{
  "hidden_act": "relu",
  "muon_scale": "spectral",
  "batch_size": 64,
  "adamw_weight_decay_other_params": 0.01
}
Rows from block 8 of a small image diffusion model, named by matrix and row number. Each number is 128 + 24 x the weight over its row's rms, rounded and kept within 0 to 255. All counts start at 0. Numbers have three digits each.
After each channel's rows are labels from the 100 images, of 14976 (inputs lightly noised), where the channel reaches its highest value: "strongest on" is what is common among them. Only what is clearly more common there than usual is listed. The data: aerial photos of the United States (SatlasPretrain).
# convs0: first 3x3 conv (model.decb.0.0.convs.0.weight, 96x192x3x3, standardized in use, each kernel summed), inputs 64-127

convs0.69:125141129151120125109128126104131127121106156129134110127131137113144093108135145143117150128115129142169123114130157131070140158142130138135156167101149148180113142225056163182102105112140085
strongest on: building

convs0.4:120109128112088139108115143139140139129164132165137128165174097173114135123152111110136147118123180126080133123136100160105122123109108148115112169163103123118129111190108127105053116174141181
strongest on: building

convs0.14:141111071134114139118116160132125145138156131117144116116119135139121142135146139120102154158149039126103123138130105109103111154110132140161159133102136129084102137135096055099185121144112112
strongest on: building

convs0.76:116146149129182123112120085111158129156138155124134110121125133115133117103126148124121150136142128119072150139151102120179115135125141139142140071175098168043117150114159097075187145151142147
strongest on: building

convs0.46:124155098127137131147141143141111134135120114134134114130133127119123112103124114125133124125128082171057129138132106125052146130094144139144069112187131101122123138173080104186143135135135153
strongest on: building

convs0.78:147100160110170148140129148107117115138116135185104091106142127129109142177151130084151157095132136120101114136111085137101125149117121137110103092141119091108114142096110101116160156139088154
strongest on: building

convs0.25:121103106144098154144119165139109130118170131165115115153118148158115123195141068127154183127110130123152129111123146139128138138159120113128128126121129139131133128121137130134106132122117068
strongest on: crop field

convs0.17:132129149150172162153114144107160124133119144105150074129148124086122091103147103098134108120103143157104112129110170132148081153133088119133128129085135166174114128129124100134184139126144086
strongest on: building

convs0.90:114109123086080135114150174116097105103140162131115085134104088157115113122116130109146149126113161122089144124132091148101127132114177166126113143202112101129120160125076122089132095143154176
strongest on: building

convs0.65:104141158172165133104164099113164122123096176095147125125171132101124151107138150126104089125139073135086123115110130157096118139157114117151163148108128155179145123145115074121110114122109105
strongest on: building

convs0.5:139120148130114109128137125125144115131113128101135129125130132117131131118114157145116107130125108142146123125127173106041134150130149121144181175135159149202154136221042117141119128133161145
strongest on: building

convs0.77:141151113107154123117106102103125117145112088118142115118121148143139102089127139104121125109140133168129138103142155126153086205146155139091118069158126137132114114103147127191151162143130141
strongest on: building

convs0.83:126144130137150132121108139115136114124111159191149090112137139147148130134147133111183159147139194101162130121124083152140133129142135140138102143151117138058140160126150074146189137118148029
strongest on: building

convs0.10:083162098124139127109098146122112133140148151143143093123135137135147111107122129108124137114123147185150126128107146143086121130138146106099147137151158154132151147163054176089064122135162183
strongest on: building

convs0.23:062124131156157157120137105119143103123093152117103102126159129104124136110099125117126127143120090192089133117125136152142125178141116141099104144121095161170144120168128084136200137089095120
strongest on: building

convs0.55:140151143131138165135149124144153127133115125134117131127143145117144129126115105127131107124134180154146136131136106082113122137120106121121145154167134143178135130173067105131110113114104113
strongest on: building

convs0.75:128116108138140124113135102107091123151127120102115063113116126096124093143111101089123132100105138103115126135125130167175120153127137136130126081120089153083113120085144083144204122126087147
strongest on: building

convs0.72:130121118153169132134088124108125148136115138128170100082129143128087096133118080132138191133140125111122142132126110116119109158114139149138121103154166088099162126113095127188158161150130131
strongest on: building

convs0.85:121136128155136143117127141134138126129121168108131121142145128097148109091126084108128130125131119123139141129139131149206136114140108130143150082122122127085131145093151045035148143101142090
strongest on: crop field

convs0.70:137159145140117112138081090115156146126118122101101105148145103148121086128127118110136123154117156139147145132121151108095129184138137115152073107106110174102111156166093091118164105159155133
strongest on: building

convs0.3:083149178140135143118161118136154158134095129125162145140157125102117111116118181117130112147131129103098136151131090124064174114132111119133140136112135085136089120122069103111176121145152142
strongest on: building

convs0.28:101160127151162111146160126134125140143110122135164109132143135108124132124139146181154165145136147076178102119119129123101100157135128148110131137108129127130130106128143101137104111133117067
strongest on: building

convs0.92:105126156165106130135136131116144136133126151122108164136139110135145115120146161144152098148115162172089119121118077140147134079124101115161120109177137107058083162112152151123121115181178207
strongest on: building

convs0.74:116103124144101115135117145139106115122100137118109137134109119094141111099142100142152129145110110133189125142125150167102129166099120106159129064132103107145119137101104104176146150124125176
strongest on: building

convs0.58:093145104135133113124138153118126153144113137117120103115148117112123127104134144126128133127116194086161112129130109192178173096145124114150096130163109138101122125089157141144112141119110101
strongest on: crop field

convs0.44:125123110126114131114125140139130119107163161152149129133137140168118126182116138156147109108113108118145100129119105169142157107087145132105118167160112091129087099143092170154041125105166126
strongest on: crop field

convs0.49:123092078116069122111158158113112127134107150127100092119127111143149160134163149120145124134110197106156118123120132174162146110123164101114089178220117118105152133077182135133106117135105166
strongest on: building

convs0.53:140101096117114148129170135127116137133141115167121108112119115172138129128129166106127120104101159073150112107139144154082134146122125141142128173158133065095120143093092024152139135113173063
strongest on: building

convs0.21:142170182158170106099121098099140146126107113109130147092130138099114103126118141126108126144135170190118117108121122109091111122144122119094076094186073133120120116099064157127136128151166165
strongest on: building

convs0.52:105127136112104128116165110134110154141136136111151133116132132108133137141121166133121102105117129099129130142137102123079108123118146140172178171136143135166110124137095150208103123102125122
strongest on: building

convs0.22:156112090138061138133144128139083147136127116105119130141100117119142105133125112127127137157132081174110144132131152140144106147125130101147202108074136165129119085226102091126128125099119112
strongest on: building

convs0.16:150127132125103124127136149142131134121148110106108103126141135151132124126143116113134143153109111185185122117137196138095122157148144132115159130111147172167155108140024153146135126095144112
strongest on: crop field

convs0.95:130126106099101150112108115147133121112143109113141113141154109105124111123149123130120142125141195101117128132133148162166155098108109143118199150116100098051138126057167170052169143139138175
strongest on: building

convs0.57:115076105124097113131152145136140149132116174136174118153177118130146148126131134144131080110135185115122141132137094120176109143151076162164097108163087151084114170147119098159086117136153113
strongest on: building

convs0.40:132105143106103123148129123141161116125178130141115129116115130164120104136118107133150175135156120169056132151135098134098118156097133128110089133137109105120127145080138125111098138132134192
strongest on: building

convs0.64:154094138120162151127121112088124129113081112105113113109112141131099101157144113096133095140122085125196132118133167141140159160137123122112117147154159148134133129145096209156106147148102100
strongest on: crop field

convs0.9:110130160144162173112144122135113125107118164110157100127143120089104118136145138133127124142147145078156131149138111131162130131183136130106199115158141131130129109150094126071090133148130103
strongest on: crop field

convs0.51:112093122127121112131136119119090122121150146111161083131119113137099124150143112112129124128125185072167122121135173146151155087121132136132115189162127078129159164116184180171064115110130153
strongest on: building

convs0.34:167146188135155090124158124126176141122144140151154128135119127153125113183121183143130149134136128139142117119125143102068122114112123100126103125126113121137111125110113187167067122114115180
strongest on: building

convs0.15:150139147128127116130119102103163132130100075121083087082103109130117113124112190094108116129107155201130122109128176124113128123092113162115072158112105152108124166146147141157163120171125145
strongest on: building

convs0.80:116123148127160131123103118104173128125130162117162114130164108138097114154106139089137133137138055142106128106144169161083134136124120145132174077108123090122130153113162049167187137163121154
strongest on: building

convs0.73:130164147152162098142116107126119118124103130121119132143126135129123114089122136124128125132135094180147126144118165157136145111136131132129119133103148115139111098159177109171146130121158098
strongest on: building

convs0.87:103103096135133119150125078114094143126151113118132116148132127115133085127112060119107120115111147148128132135133118114128124141091143170107159148096084176120144151091088128071187116182177176
strongest on: building