A small image diffusion model, trained from scratch.
Model: 48-pixel images, widths [48, 96, 192].
Rows from block 7 of a small image diffusion model, named by matrix and row number. Rows with one number belong to one channel. Each number is 128 + 24 x the weight over its row's rms, rounded and kept within 0 to 255. All counts start at 0. Numbers have three digits each. After the name is the row's rms in percent of the matrix's.
After each channel's rows are labels from the 100 images, of 14976 (inputs lightly noised), where the channel reaches its highest value: "lies over" is the class under the peak. Only what is clearly more common there than usual is listed. The data: aerial photos of the United States (SatlasPretrain). In brackets: how many of the 100.
# convs0: first 3x3 conv (model.mid.2.convs.0.weight, 192x192x3x3, standardized in use, each kernel summed), inputs 96-143
# convs1: second 3x3 conv (model.mid.2.convs.1.weight, 192x192x3x3, standardized in use, transposed, each kernel summed), outputs 96-143

convs0.25 072:114161080114123128136127140120113111086126117128121119148143138162123122166138103135124115194116121107103140122129146120094122130153149175111127
convs1.25 128:090104119146096116154120155124142105141148125132146169145141125142140133118106148102138138110154114136102141112151149097148135155152159135140215
lies over: building (39)

convs0.179 090:121089156079155101069140137137183124072157121126128130109128126124109136127080149130095116146127120146173135123125138126144123136079140081137145
convs1.179 134:124100128093181103133129099131138159099145104078118151118134138114110124134104101108134122151123091121101115121143140125128131090115145128119199
lies over: building (25)

convs0.30 105:130114154137133131181110135135126070167129133125139119196102134094157103104076164149105094106124136109134144138116130125104145125176095105096141
convs1.30 035:091130103094162133141126132137098089081120116127126138126161151137122119117128150142104121167143124107125123128117130089118142118124135115139103
lies over: crop field (28)

convs0.26 070:127122106186131114160126148129116117140129096132141134127130135130113146148133112136113148098122139096136150139123121202123126123116127150134115
convs1.26 108:147099117121118117169131122108129108137168155172158153159149179118141104132096115098158141116151107165088153125132152092145134141151138155129089
lies over: building (34)

convs0.31 145:150128143136123133111151105120092135105163134129148135117164121134121123073132163117159135174116116117163116116121145102147134138073141070110149
convs1.31 260:169130149157147122145135152099165122160129096114109096143114131091113172171134121125148149121116135158134126085116132160149084090189127152127128
lies over: crop field (29)

convs0.165 064:119135132155151111171176132116155148154148089126145121111090105114115226165141120117144097138117118132133141126125130120127119119133131204126158
convs1.165 138:119108096135073107141099173106134146128156172144171156160133141155123091109101162102154145088155112159107154137156148106142137166125147152131101
lies over: building (28)

convs0.103 062:137137116103144108227160138123142109150124130119144110125101085120117164172125160129167130147120134144137147127126146157142123130118120162125128
convs1.103 120:132101111132077098124104139108136107139143162150162163151160117143150104095092138100156149108132113133098164121151146109149134147121152158152174
lies over: building (32)

convs0.44 071:138152080120107127152156129113116122117135115118123117123156145135117158170091121108121127161121132140137137120126112140118118128131136182118128
convs1.44 158:091093120137090110150104108122134109139153128164147161154138209143135117126106155091152142106147112145100152125141151103151130137141153145113106
lies over: building (33)

convs0.111 058:121126149138147120183179113122157094168122150124139115141115122149118156111111134133111145151117110111133130124128119175143118121161128156110130
convs1.111 141:124099110142138090137130109113140134135152161127147147156147143131159107102088114101165160121149097144093160123147149115150135144122144151159123
lies over: building (27)

convs0.72 073:112153139131148135191146097119140154145112127117125120154155127112105143120147160104144076082120182109141110119125149171133118112138125110107132
convs1.72 136:124099092132160110132080122098137058115161142148134158165147169121120110145112125098144156130114078162083188122135160091136140107130156144151147
lies over: building (26)

convs0.96 098:143090121115133131130152114123117092164124143135135122141085138189140101094085093090115131103129124131149145107109146161083146123148100135147107
convs1.96 088:134124158114126107100115162114137081118135153091138131131131031136104137116114132120149130119149117140131126120159138117141121148078137123142203
lies over: building (30)

convs0.29 102:133120120162148138168115166111092110152085166129124111133159120117134108090121144115102119082126139160106123113090117139129115143160119147124096
convs1.29 041:220151077088125134134129164121104136103113140117141129129129135141119100142140153151122126157125131128136117143114126118112144146149116129144181
lies over: crop field (27)

convs0.76 069:120123136143140119176072114111088163126128130120120121167151134152122090137164140137104114118123137158145106121111136150132124118134126090116138
convs1.76 147:112106065099058098140147113100150167108157133150159162147132124122115119128107162105154135132137104149079132128160147115151133123144157147146098
lies over: building (36)

convs0.92 068:103144102180146139167111116128150158127130135126141131145123100112104103135167117157091134120124137117129106129101053149175129139195134136131102
convs1.92 123:118095067122144109144102106105133111113163132154147152159126171116138101155115147096150140124110110171083148139132159113135142091126140150135083
lies over: building (31)

convs0.159 117:142148140179114139125099110126107140209132138119118141098105107122124122141134148178148123110119149140145127110116086096151141102155134087133126
convs1.159 045:181137109116101131119100204108121125144120141129165137134078070173141105118123149143134145099162140126139122138122131121132132175128125148136145
lies over: crop field (30)

convs0.134 078:096070140137118119146129148121133126119126143119130110122149140115115093140114122134127104165121091125144149122128120161122122118154139138115131
convs1.134 161:182094110125110114141128091120137117135164128136143167145143128114142090139093099091149149115130094159093173115139153102135130115141147142145130
lies over: building (34)

convs0.35 090:101092094128104171121109128116108062135118131137135127156128148157133092094129162127132118041124156167101147148142146100147134163131115119136110
convs1.35 023:083128112061164126129137114121107132103122151062140138130141148133101110119122122134106124145139138105127113115134128089120139137122128128143238
lies over: crop field (50)

convs0.166 073:143142154159157103120180134124159145146123113122142111108122080147120229118128138162180092127132112128155142125117165146126126109121125140140116
convs1.166 105:124110107169086106138092156105127094140145176161171153156140132150131094108097131110154151089147115147109167124154147108147139145139143162151124
lies over: building (27)

convs0.147 102:151107154168132120084104161159126121167114106138109102131093137157134099080126154092136147091121134105146090126139106085146137116143128147109108
convs1.147 045:181140121103158140124082136130099108129124136151149142121123109166129098113126148136127123102170127120139148134130128117118140213117127128115074
lies over: crop field (38)

convs0.184 114:138116137176167110153130145133114146123110110121142111127171135153147101104167154143089149213113085127154123154133099105170129104087099130104168
convs1.184 035:255127155118074116107161088116126187101121160085127130135139135114110152136119104115125132135118119152134126101133142111139123145117131107155117
lies over: building (27)

convs0.120 100:112130155114144109153137129165179119102141114132131109135141160146155108097103134117154087059127100088104142123123135112120119125154141132105143
convs1.120 072:159113066132053134134137100143121100103121149116114143115162127108139112135128126145107112169078137098099141113129130103124149130124136098160114
lies over: building (30)

convs0.87 093:110121071093151164181135145114113109165115142147158134104125171130152141129108131141110115132125094182080138120138109124096129137098122122140122
convs1.87 028:134131124094113122125143165115122191116117126071130129131117088121106137129125132134119124138119132124134111113133129105131127100144121135137012
lies over: building (26)

convs0.61 085:125163084134132106149133101116103097123123156117121123125170156143111107182169137105135094203132101171133133120139132160112126131128138131074124
convs1.61 109:137112090125101121127128134128123175098139157095132160127201082104133100126107123126133120159109103130087117116133138101126136151109146094153192
lies over: building (40)

convs0.177 095:095176143060124097164156171144133129112111188118116110099155132107116122155149117096113099149134088132123144131120124154135119126080120106109137
convs1.177 084:152110142126121107122112084128126145102136149101098142136172124099125148114112090102125142133086095128119158109141137099131122089135140118162222
lies over: building (27)

convs0.4 077:125153136149142138126086120117154192102124098125134127169111080145120107140161133153112164133138134082135126135108082154127123118109146143140138
convs1.4 046:183115157111137121124129112136139122149144138198134147123159181139131112093121082126136147159138140120157163122140129126133138147099129126108088
lies over: building (26)

convs0.11 136:102102131127144149075158129157139104168163157135110118112148100191118111135141110103096104144151131153159155134120134107106129143087112191079117
convs1.11 061:216125160123161115114136121126119041127141139130139147129122137136139119106111125128136128119134114116140124122161133121131141129069135125136095
lies over: building (34)

convs0.58 093:130094121092154129147114129126157111097113105122119115157156164151134110101151132151142131163127121120145139118136115139106119132128147100111125
convs1.58 102:099107068122108119125140125134130155085143117120122162137190131080142106147107113109123124172103086122088121109142146091129139114136145102156123
lies over: building (32)

convs0.157 089:131088170099146111113124131145111122179141104110136115155124121106140113121156125121100076084126164129119097151120098131157133137137136112130112
convs1.157 022:234136129073121120111151144109117151103127154079134136128123096132107121112121130139121125135133129123147119112135126093129134146121125128139158
lies over: crop field (35)

convs0.144 136:155139140100162128143126144112086182122142154145122123101090113129125104140146138150142099060118149114086139111113123131095141129109132171121099
convs1.144 046:137135154143101124117117142113125149148126126110147131124075045160125128109122147139130129102166131126142129115135129124135127139124134147126119
lies over: building (27)

convs0.36 098:147117150149144142139113074110083137176125151126149137146158115117119095088121127121116126111128123133108111129122099109119139159150135087106126
convs1.36 033:049128111101146124138096161123098093097126154093150147134134185141116102117123124132107128146131129116120132133122131090126145147124131136128107
lies over: crop field (35)

convs0.164 070:141158151102144112164110158115132117145130126130143112125113106159115160102097141120140138108130116134149130133111107129123113131199127123119115
convs1.164 143:157112118169110114130114105113135098170160140150154154156114115142153109110100122103157162095150119137127119118128151119139152129116145167156115
lies over: building (28)

convs0.138 105:143075127141143135143127106121112095076122176123132137116152103168122127087118123139077147127135126102129129115122081160089122138160143142082108
convs1.138 083:155103116145126109148116122118134070120142174087132150153160112112130129105104119105144141129112093129094171116155150104137138104117142125176101
lies over: building (29)

convs0.8 115:128129176072106133154083135136145135102144154120127101124147123125115107112120131111160142111105176103103139148111084187106105121105120112126138
convs1.8 079:194128164137138127100126130137114155102129139114114139117103100141122124114126096126131131120139112097136154131151133122116136153098131123108129
lies over: building (30)

convs0.40 085:111087132117131146111101157137091113160119148130142151172136130130153103123113133119129121095125140134079148124129123095141139133168125070127119
convs1.40 032:112129119104150124138099159123110060110125138116132141135141150131138124132123136133107132154112130123116122126117128091119137127141135138144080
lies over: crop field (46)

convs0.180 131:127152107138138124094145136124194155058140153126115101147167110108124140094123168139164121151115093094148145138140115130121135122096122134140178
convs1.180 059:084129141106118138112087110135107211106117142099103117109127152140138111136121100144106107137109114122118131122139136121124133126133142115107097
lies over: building (28)

convs0.51 071:134157094093154090113149141130156132104127153112125115163177106083104195121184148112069124145123136132124143116137156129136121106140146126128105
convs1.51 116:160090106095107119143119085114129120095156133154142160144162149121125103145105104099144140153114098152090159120127154100132136127139146133133168
lies over: building (30)

convs0.107 072:112130192118164115135153126114134145167155095120132126159143101131116141107145106146171089105134134150174130121124163142152118125118113074132125
convs1.107 140:145099132119106099113114138108155148118154140121164153132113102152103103112101138098155148106145094141097156130162147115160133154129156150123153
lies over: building (26)

convs0.48 094:121125123126111128105131151135089127110131113111106169157163108139134132126172116094102133154138128162106158136170119164116133117149145060132112
convs1.48 052:094115109057164123145137117120120179083130138101115149121175072122101119143119094113130116161124103118103138122125137101131124168127122103132129
lies over: building (30)

convs0.64 097:120143151133146140158139093127150115102148167115126133130125069153140128110127173124119102144136163146113109108099101097127131130152124142154141
convs1.64 033:221126127091129120129153099112139155109125139094123126133135227105111137130123089130122130146108125143131127103141133110135125103138127135139251
lies over: building (25)

convs0.71 104:109154105132151120074143130134128148053107118128109128156110109137133142134182142138142145136120131144162143124130113113125139135092105088106123
convs1.71 111:093129093115156131187157128143131075103140091170098143124172140106107116139124126121119099155136098116105136113137136104127141129143141078110057
lies over: building (35)

convs0.0 079:129152102101141140098120204132107165132122101116119125105123124123112111130137112093154129154124139082113152132112101113129129121083112122102136
convs1.0 092:117127159132109120139094099122146057145144140175127147139102110144114128107115111106150154084146100140144158126142143142139137143125140121140100
lies over: building (37)

convs0.74 096:119108082112147155173117135124074136136139162143115164131129137109118122116118099127130088113146066149082122125146138117101128154130126123147124
convs1.74 024:126126124083143122128159113116126181111122142081131139130114101120123119127122123134118120151122133107126119106132129090134131142110120130122143
lies over: building (25)

convs0.187 123:111103145144108114123127097139141162136150130118144152077107107132113116139134132093097103136120160110096116133126082153160126141103136131139116
convs1.187 141:126120146121200110108120105151143087063149115115071131112159161108128144147116083117116119163110096104127143128145131119115137077085139079103107
lies over: building (33)