A small image diffusion model, trained from scratch: trained on aerial photos of the United States (SatlasPretrain), 5.5 epochs.
Rows from block 2, named by matrix and row number. Each number is 128 + 24 x the weight over the matrix's rms, rounded and kept within 0 to 255. All counts start at 0. Numbers have three digits each.
# emb: conditioning projection (model.enc.1.0.emb.weight, 96x128), inputs 0-127
emb.0:136125128123121131137127128133131130137123122126111146158145102135126123136165133131140110107114156149158127132142117141129126142158131146116132126134142115132108139104127143109126136129115121164101134144122148125140128106142137086133142138144123126110129125101120144152135122146124158139141133128143138125123144143147180119112121119145139142146124119156114108127131170128128108125153
emb.1:095082122105132123125083131133148158107118088141123133143155163133099121116086124131152140119132131113119135135152164126118158115103167125142137122148126118122091094108109119139124103109130094157123117122160126198122195122164095131138172216150112107082149114140101129143154109127138088109117112128147127096148106102138116125169126070149119137095147130139135126120094130154104140159157
emb.2:186112144109095156078143097122155139150109096181124086087144123094166114224101072139086120094117114101153158117131144143126136147096073096158121178115137155103136117127105135148112126094068067107111128137112145151031122136113133098115096108109147125102132144172114128133111160119119153145116144134077117121161102142162067121130140163093144135114144103082145125049091076127116119087110
emb.3:132135137141135134136141116155152139116133151132174149124125144137144137147133128123093130118128111152151138129135136131132107086147085128103157133095132133107119085155176139157150155158131143149140118140133130119175131133144156114125141121112114112153127129111126142150122147118141129141146121160133099132125148147119134103131168132177152148145141135117111118151184116154127133140165
emb.4:138137129131132138135146121112146124137143128124105146133136106114156126156152143108121118136108125148121129145143086132127097131135114133127115158136129099114104103115130146090112127115145139137158116132106132129138140155188131137120117119135128124122144126113146144163139138163127135127123096110123112093138125143139134099145130151142156123164157138149117136145121113152164113147136
emb.5:111097145161117148115088130147129154142095157173121119111099068147153137039127149127209157147134152125130076091085151125155153146085118113105112101127160137190155115125113117157133079165159154127141108137198116138097137085110116161152098066114151085118098170103113146076096118123087165096142129153155137179167122106099069132136148108144107146153104149128125136160155115111120099097083
emb.6:170168165092111124186155152137127106075099163162100143131128180168108087092101128087159130115123155095101102112115109101155137109126177116145114107092113104145148167161125142105195178153148147099142108091134081073157107123117078150144116091162149169142128110136115111065113114104112145142090178144130098161153117076132180142130077136099087124130104119126063130145162147110119106122169
emb.7:066119086152151080138101123107091069115119138107163071132102155104094106064061135119000061142150059086101116152163127126100092161153111135119111121157083131130139142101097098116132141110172213155135178108113126061160123114078159118155120172115087135178118101109159102111140107079173049142139118070138142100041112172136128170105083143111137056146086133119117127171114080086129170098038
emb.8:116144127111137114091175080102054133099146097080162134144106128123096135132178095141185153116154143142112156131122152133108146123126180103113128130132124171109154164184134140143123118148153097063090072086097113165125122130110118146094161112117146124128131116137124122126109098148085089106100143112112154169160138116074114130103119148096127164098139101128128133100166154116101123128098
emb.9:137148117124150104162179130147139095143160119091118147119119123144120164115165145119139117147127118154126140131124102138118121135168156158138145124167118147138135151109119093117094130072104141128130184129113119057130121101112170119112135143130127166131168129164167116146134179136143141107143141101144170119079157108109090145137122118086114117119131147117173149136092126124176169147134
emb.10:129110125142122149125138132163138124150161130107139131135148124126159126129139161151095112137121111129143127118149119099129127110125122142106110139100151102122126118120170148133122111134138139150156099147118121127143143132134137112128126139109134114130119128103129131150126136135130132144153115170129142118125131141118147138137142129165115148123144156128133119134165152136110111146153
emb.11:120166104128124131123083143106150151155143160114107126132156115111136139162116122149176167144129125146103143140101143154142148138109112141153140117137134143122124136108165145126127140118098067105115165161146171170112063175120100168117105135138114162135106134157148104123146098138135142147131102134113083142108132135136161116084156112115145109143119117143148118077101132136143150149130
emb.12:117093123095116068096150141133143141166150173154119166138104111110138149141131109095120156146107139120109125133134132126127096127133108143127135153116128093141184147150175175119125147152110091111123177129175125132072123145105167070134141147132115131101126152128129122138148120107112127123173090189140253159129148135144072078127115151083143077124123142132149140123141118138126158139143
emb.68:137123144134157141096120145127187097114108115135161146106097146133169139121130138089144093120143157094135153125119147117142119133161137151130112148133097125143165146100153112126114141140125108147149128203142133103052117118169098179151109135136162142126116138120175140108121112101167145147149185146151129140123114151194136086123152134148123138157125129155140124144140154125131102092158
emb.69:146114106144118178105112118106152126142108112103112120107108142145112203148134114115109130080130107185142138158137136157127129130187096143150140123116126141132152092122126125133102131154163120117139165115122139150125121161113109123120097135115120123164130129153117089173115173137149127088159114159152123141114137169137106136134129098098132133126146147165094133162114134125112153139124
emb.70:138106158129118156130151144134134150101128151120089121136117112154139124159144092140166177117131138164114148145115132123105101128142114122127119116129121139147147162118114140114132129120139156127147097139117135180126148127173116124125148138133152168131161129135154115134143140152110147111143167130113097144152158129108123119140145124153143104128129121147143168118132136133122106130146
emb.71:100123126132120080159138097121075143143096107112133107163125129158119099121137101156137131157121142092106117065077159116088159156089120123138092115110122105147111146152120136150144167150129140147120130148156124100152138092090142081123164112124135098118090127125072139099157112124128069096110131046095162157136121122125082121097083111120121126157127145094125104097124095117120135134112
emb.72:153109112106113141124132123097114087121122188132080134126069080117113141131139197082098133112110126099084113095133027094128099145103141147132109102082079163120112183120122130059097118192158154087101093089161136112234052112101121138099095141137120132086116130076132055091091130129119075133075107114095132138095105084112184086123092126085106074096085115146114126109115106135138083128169
emb.73:104148116108103096147174140128138140151145121142147132137151176138146113108104141161116106125129118150143110089161115146133111136126113127125128171132158148132143129155117101137143173126086147153147155160121161103112142131108148116141153120096146120162152160128154125141150168105132134112157142110146161113083129124130137153118151123130156128158119119136168132112111175129119133118149
emb.74:164148140119136092114124172190119094135151133136106157133111245118178135156182119105134163133119159163134136126105104125127114113172114146126145091122121103142145119100141143128125125140106128137113145133142145175031118133165147131106144079115115152109110117114168099129172130144133166175160128157074157150136142159142115130131173124135099140111131113130154113171157093156160140126135
emb.75:138125139137132182115166134146161104157120129101139108130149105149104138125125092117132115198132116112136110117125138170098170116090132122097127122158148128146103166125150155143138144107148133121131166117159112131139164161151104115136123140145115105126126126153138140096134112125115165059084136102178135139157118088113144129126122096154147121109122135109097120145155125125142125170153
emb.76:124145116129142143138129148125122131121114135148146109135133107126153128138147110121131147140132138135097140157104117138138143120162100133145123146111119132141113156137151158152129104120149139113137133110128114135158158145137113126134111099127104132130150136109138137115128120121133137160119130149138119126127129141142125152136141121148130140128138123102129122155124111140119162132098
emb.77:133115123146095135105119121114129135124125107140149149168153092125112122117150104154141120122128110130140129153123163129136123145099121142127122124117149118133147138179141120110144122157106143126121140119147149113108142125114117109102167140142125157120125109153146133150122151138125082075156111106133125103142104103112101111149126156095124157148148126120155127116134093105128109096087
emb.78:087121156143133120104124118130172110140136066102137183098134157135113122126120155114098119107129153151143112119140115074156090112133124122102132109108131131132133072109125100159098078090099098119116196156091141087077129133107128072121139121111106112124123130131106158162124137122101135100169128119236120117131141172118069094141106111124143127099138116127118100106117137133120095112147
emb.79:132139143126122140147119113137126151104118129111181126144127061126115142118121123159191151131134153134129127160141132139111147123124163135126139129145119136126153122129098106142107121109124135130138122141134147151141134134132112138154128092111127116179107140152161147117107125093130133148122111145059122141119157159157133126148159152139144107119121124139078138106139090094141140123086
emb.80:143154118115152143123132142105136133123105132165124126110134158107128113121096127110147108124097097125126139117095149153121138162132116110120137157099133114121132125153150150104133111127162070140134125103079115103159119083154120172115129155130142126137114115109126160131107112132124140131144125129129132093142160127135181161115101135141119132151144126136134127144110181135098152148120
emb.81:135107128192128097102127077120141140104143147127087103079129068133129123141124121118115086121126129107111124165111181104132094095127178108140139138148132137090046121071081103128153155138099125136132077139137104115074115100141152108113142150083153148154098091155086125115159140134122153141140138126081141128151109094160072113118116166135115148163145151144142123093142154151105132093126
emb.82:097136083099153144125075128110084176151125109105103129130082151131118103111094130117124162100166093126162105152179145137167138143126109133125113133161163112129154109112139136146128134104161154145143087103125097150161124164125123171140111142193132119091163146119085104133120072158160129144118196149130082158134130138117144140145119124152155124103115134121091133134135171088145146147137
emb.83:138097151117115105155129128127086143103131133116144093150141113126142149135143100159127155135134153105132156110116150133109156131147142125183138130147108119141154107130144137139127164167131146113123094178115125142142134113091144137158090151152153097122147142129094132144122149122149113145097080135140149132132114137106113138107117122108116135144137140133135166112122095131124139143148
emb.84:159130092135156147136137154161129133115127106120178094104102145132153140107128121144130110129162134158115099131078115130164119081126124120144057103140127104140110080125146089116068116152145149126126138153111138130134105131135129130115122151110115128127149103126112133152110137143108165170134145133124104108124116165115079126116144163158115079124084143129157137169113104120173124151166
emb.85:148146111119125115150168142126127091143163127151059128115117141125142154129125136133149161093155136120141133127132087117111138166128132117150104108119126190117130106111164131082165178104103158117124118193119124134192113114133143121137143175149117162175191147084081109187120137142119104145127123166139167180109108116122160128126152124107136119159134113121091129096126057152094090126103
emb.86:118127141109165111124105161099109164114129125103157140131141116154126151104136107111107154132133125146127147134143140163143104115151127133133143180133143140131123117135136118147121129140095139129118097133142102141090131134106147116123147155147142115155095150107122135125121147121098136128130142150112160110142104139137133112117109094117137128125137126133115151100124104153158093127153
emb.87:161135161147095135128132084153164144148168114109116127139169127124125130155122098164152059107103079131141122094130136137126129126094143176130171148131148094124107162149153129150133112126139132125112164125127152115109161147105123099130115143101135114105139100122127159144137144138129114146076140161129136132107137108099149128149074119117140132102157176129135116135120125115104144103118
emb.88:108075125138121140099119156125096122078139156142065150155164128080194139161158129113144130113105147145123139106133165119111140147130134102117152125139112138131111156112154126135137147137162112128111156126140137135142127112154147139095109113133125123071145124136159073157140108112141166141148118082137070144117102128126071142130126127144111150097107084141081129155133190120142186122090
emb.89:151172126080176109130181153132141127127087142126144112126078128180127192117151151117131172099142158105137099140120118119137150142129135115133072142119091118153119137097105115094122103140136118120136110106126168119163119143121072134139177109136140139128163156115104125072124109132105126156142148105096112156125160080135129120178098132110127091084103116110089107122116134118139119151150
emb.90:098135167135125150136113137148151093131134114115126121119119127130113111126109142158126112119137151136141136142144114139123091093139126122161110127089150138094191105112145124116145154144089115128139149156118156133161105146084122152115099064055135108122088116180118159088112135094079171124133115088142197080127159114151114140104165159126108163135155118121145126148096158136116125118131
emb.91:120123159126126135113130086116159134095103126125112124126116163117094109093111125082106125139148099115115126115137105119123138139152135119113138131129132140129149187110088171144132140105143137138137134100085128119095121111126142125145110155138122119142070120121126140133131121138167107128145149141128135137125134155130147134174146145162156139151154142123116122112101099135150130128136
emb.92:129159118130115114115107108125156118141111144105147141138142133140098126123115138119114115152115104134139134148142128109167127135130112134132122129166146133127157134121108125150143146144119108135125140146128104130055118138126120111135106157151137112151116134148118136135132135141118114131125143131116169106135120108145179119135108126107127139133157123155151120107147126161095105102127
emb.93:099131105128125162143152136102124142140100137153228116116149099124117132122113124123112162133127136127099110163139131111116124139173108164114140092116120107179122116112142143112123078157146135130125132129162078164055127135164135103130130135227114140106154139063147112131195129114177095103142087200171068167150164125165134129151185090136095148144108100128147133078123130162133131182152
emb.94:119116140165124149112063101140117107095114114120098139143118118129105092119139134061131083139094129066108121122106176125114146116081131149132159136110145144127099115132115139143123153141166105128109101108136097129171145082106135173130113128139155116122090125146149114098135090101135125114129121079083091120126093131116140123090096151128143130148145110146128127192142151099141147141102
emb.95:109089103132105074150142086111128166157122118124114150126111129109160125188110101131179090143112115125149121120117142130137130142095115074139147121101112124092101117144097152134148142157116144136145133076135140135164138102146163140120104109090137104151115136140112127121104148116132135124117086110168132103169106158119104125080101139122151114108110160147189166136133142079081166109141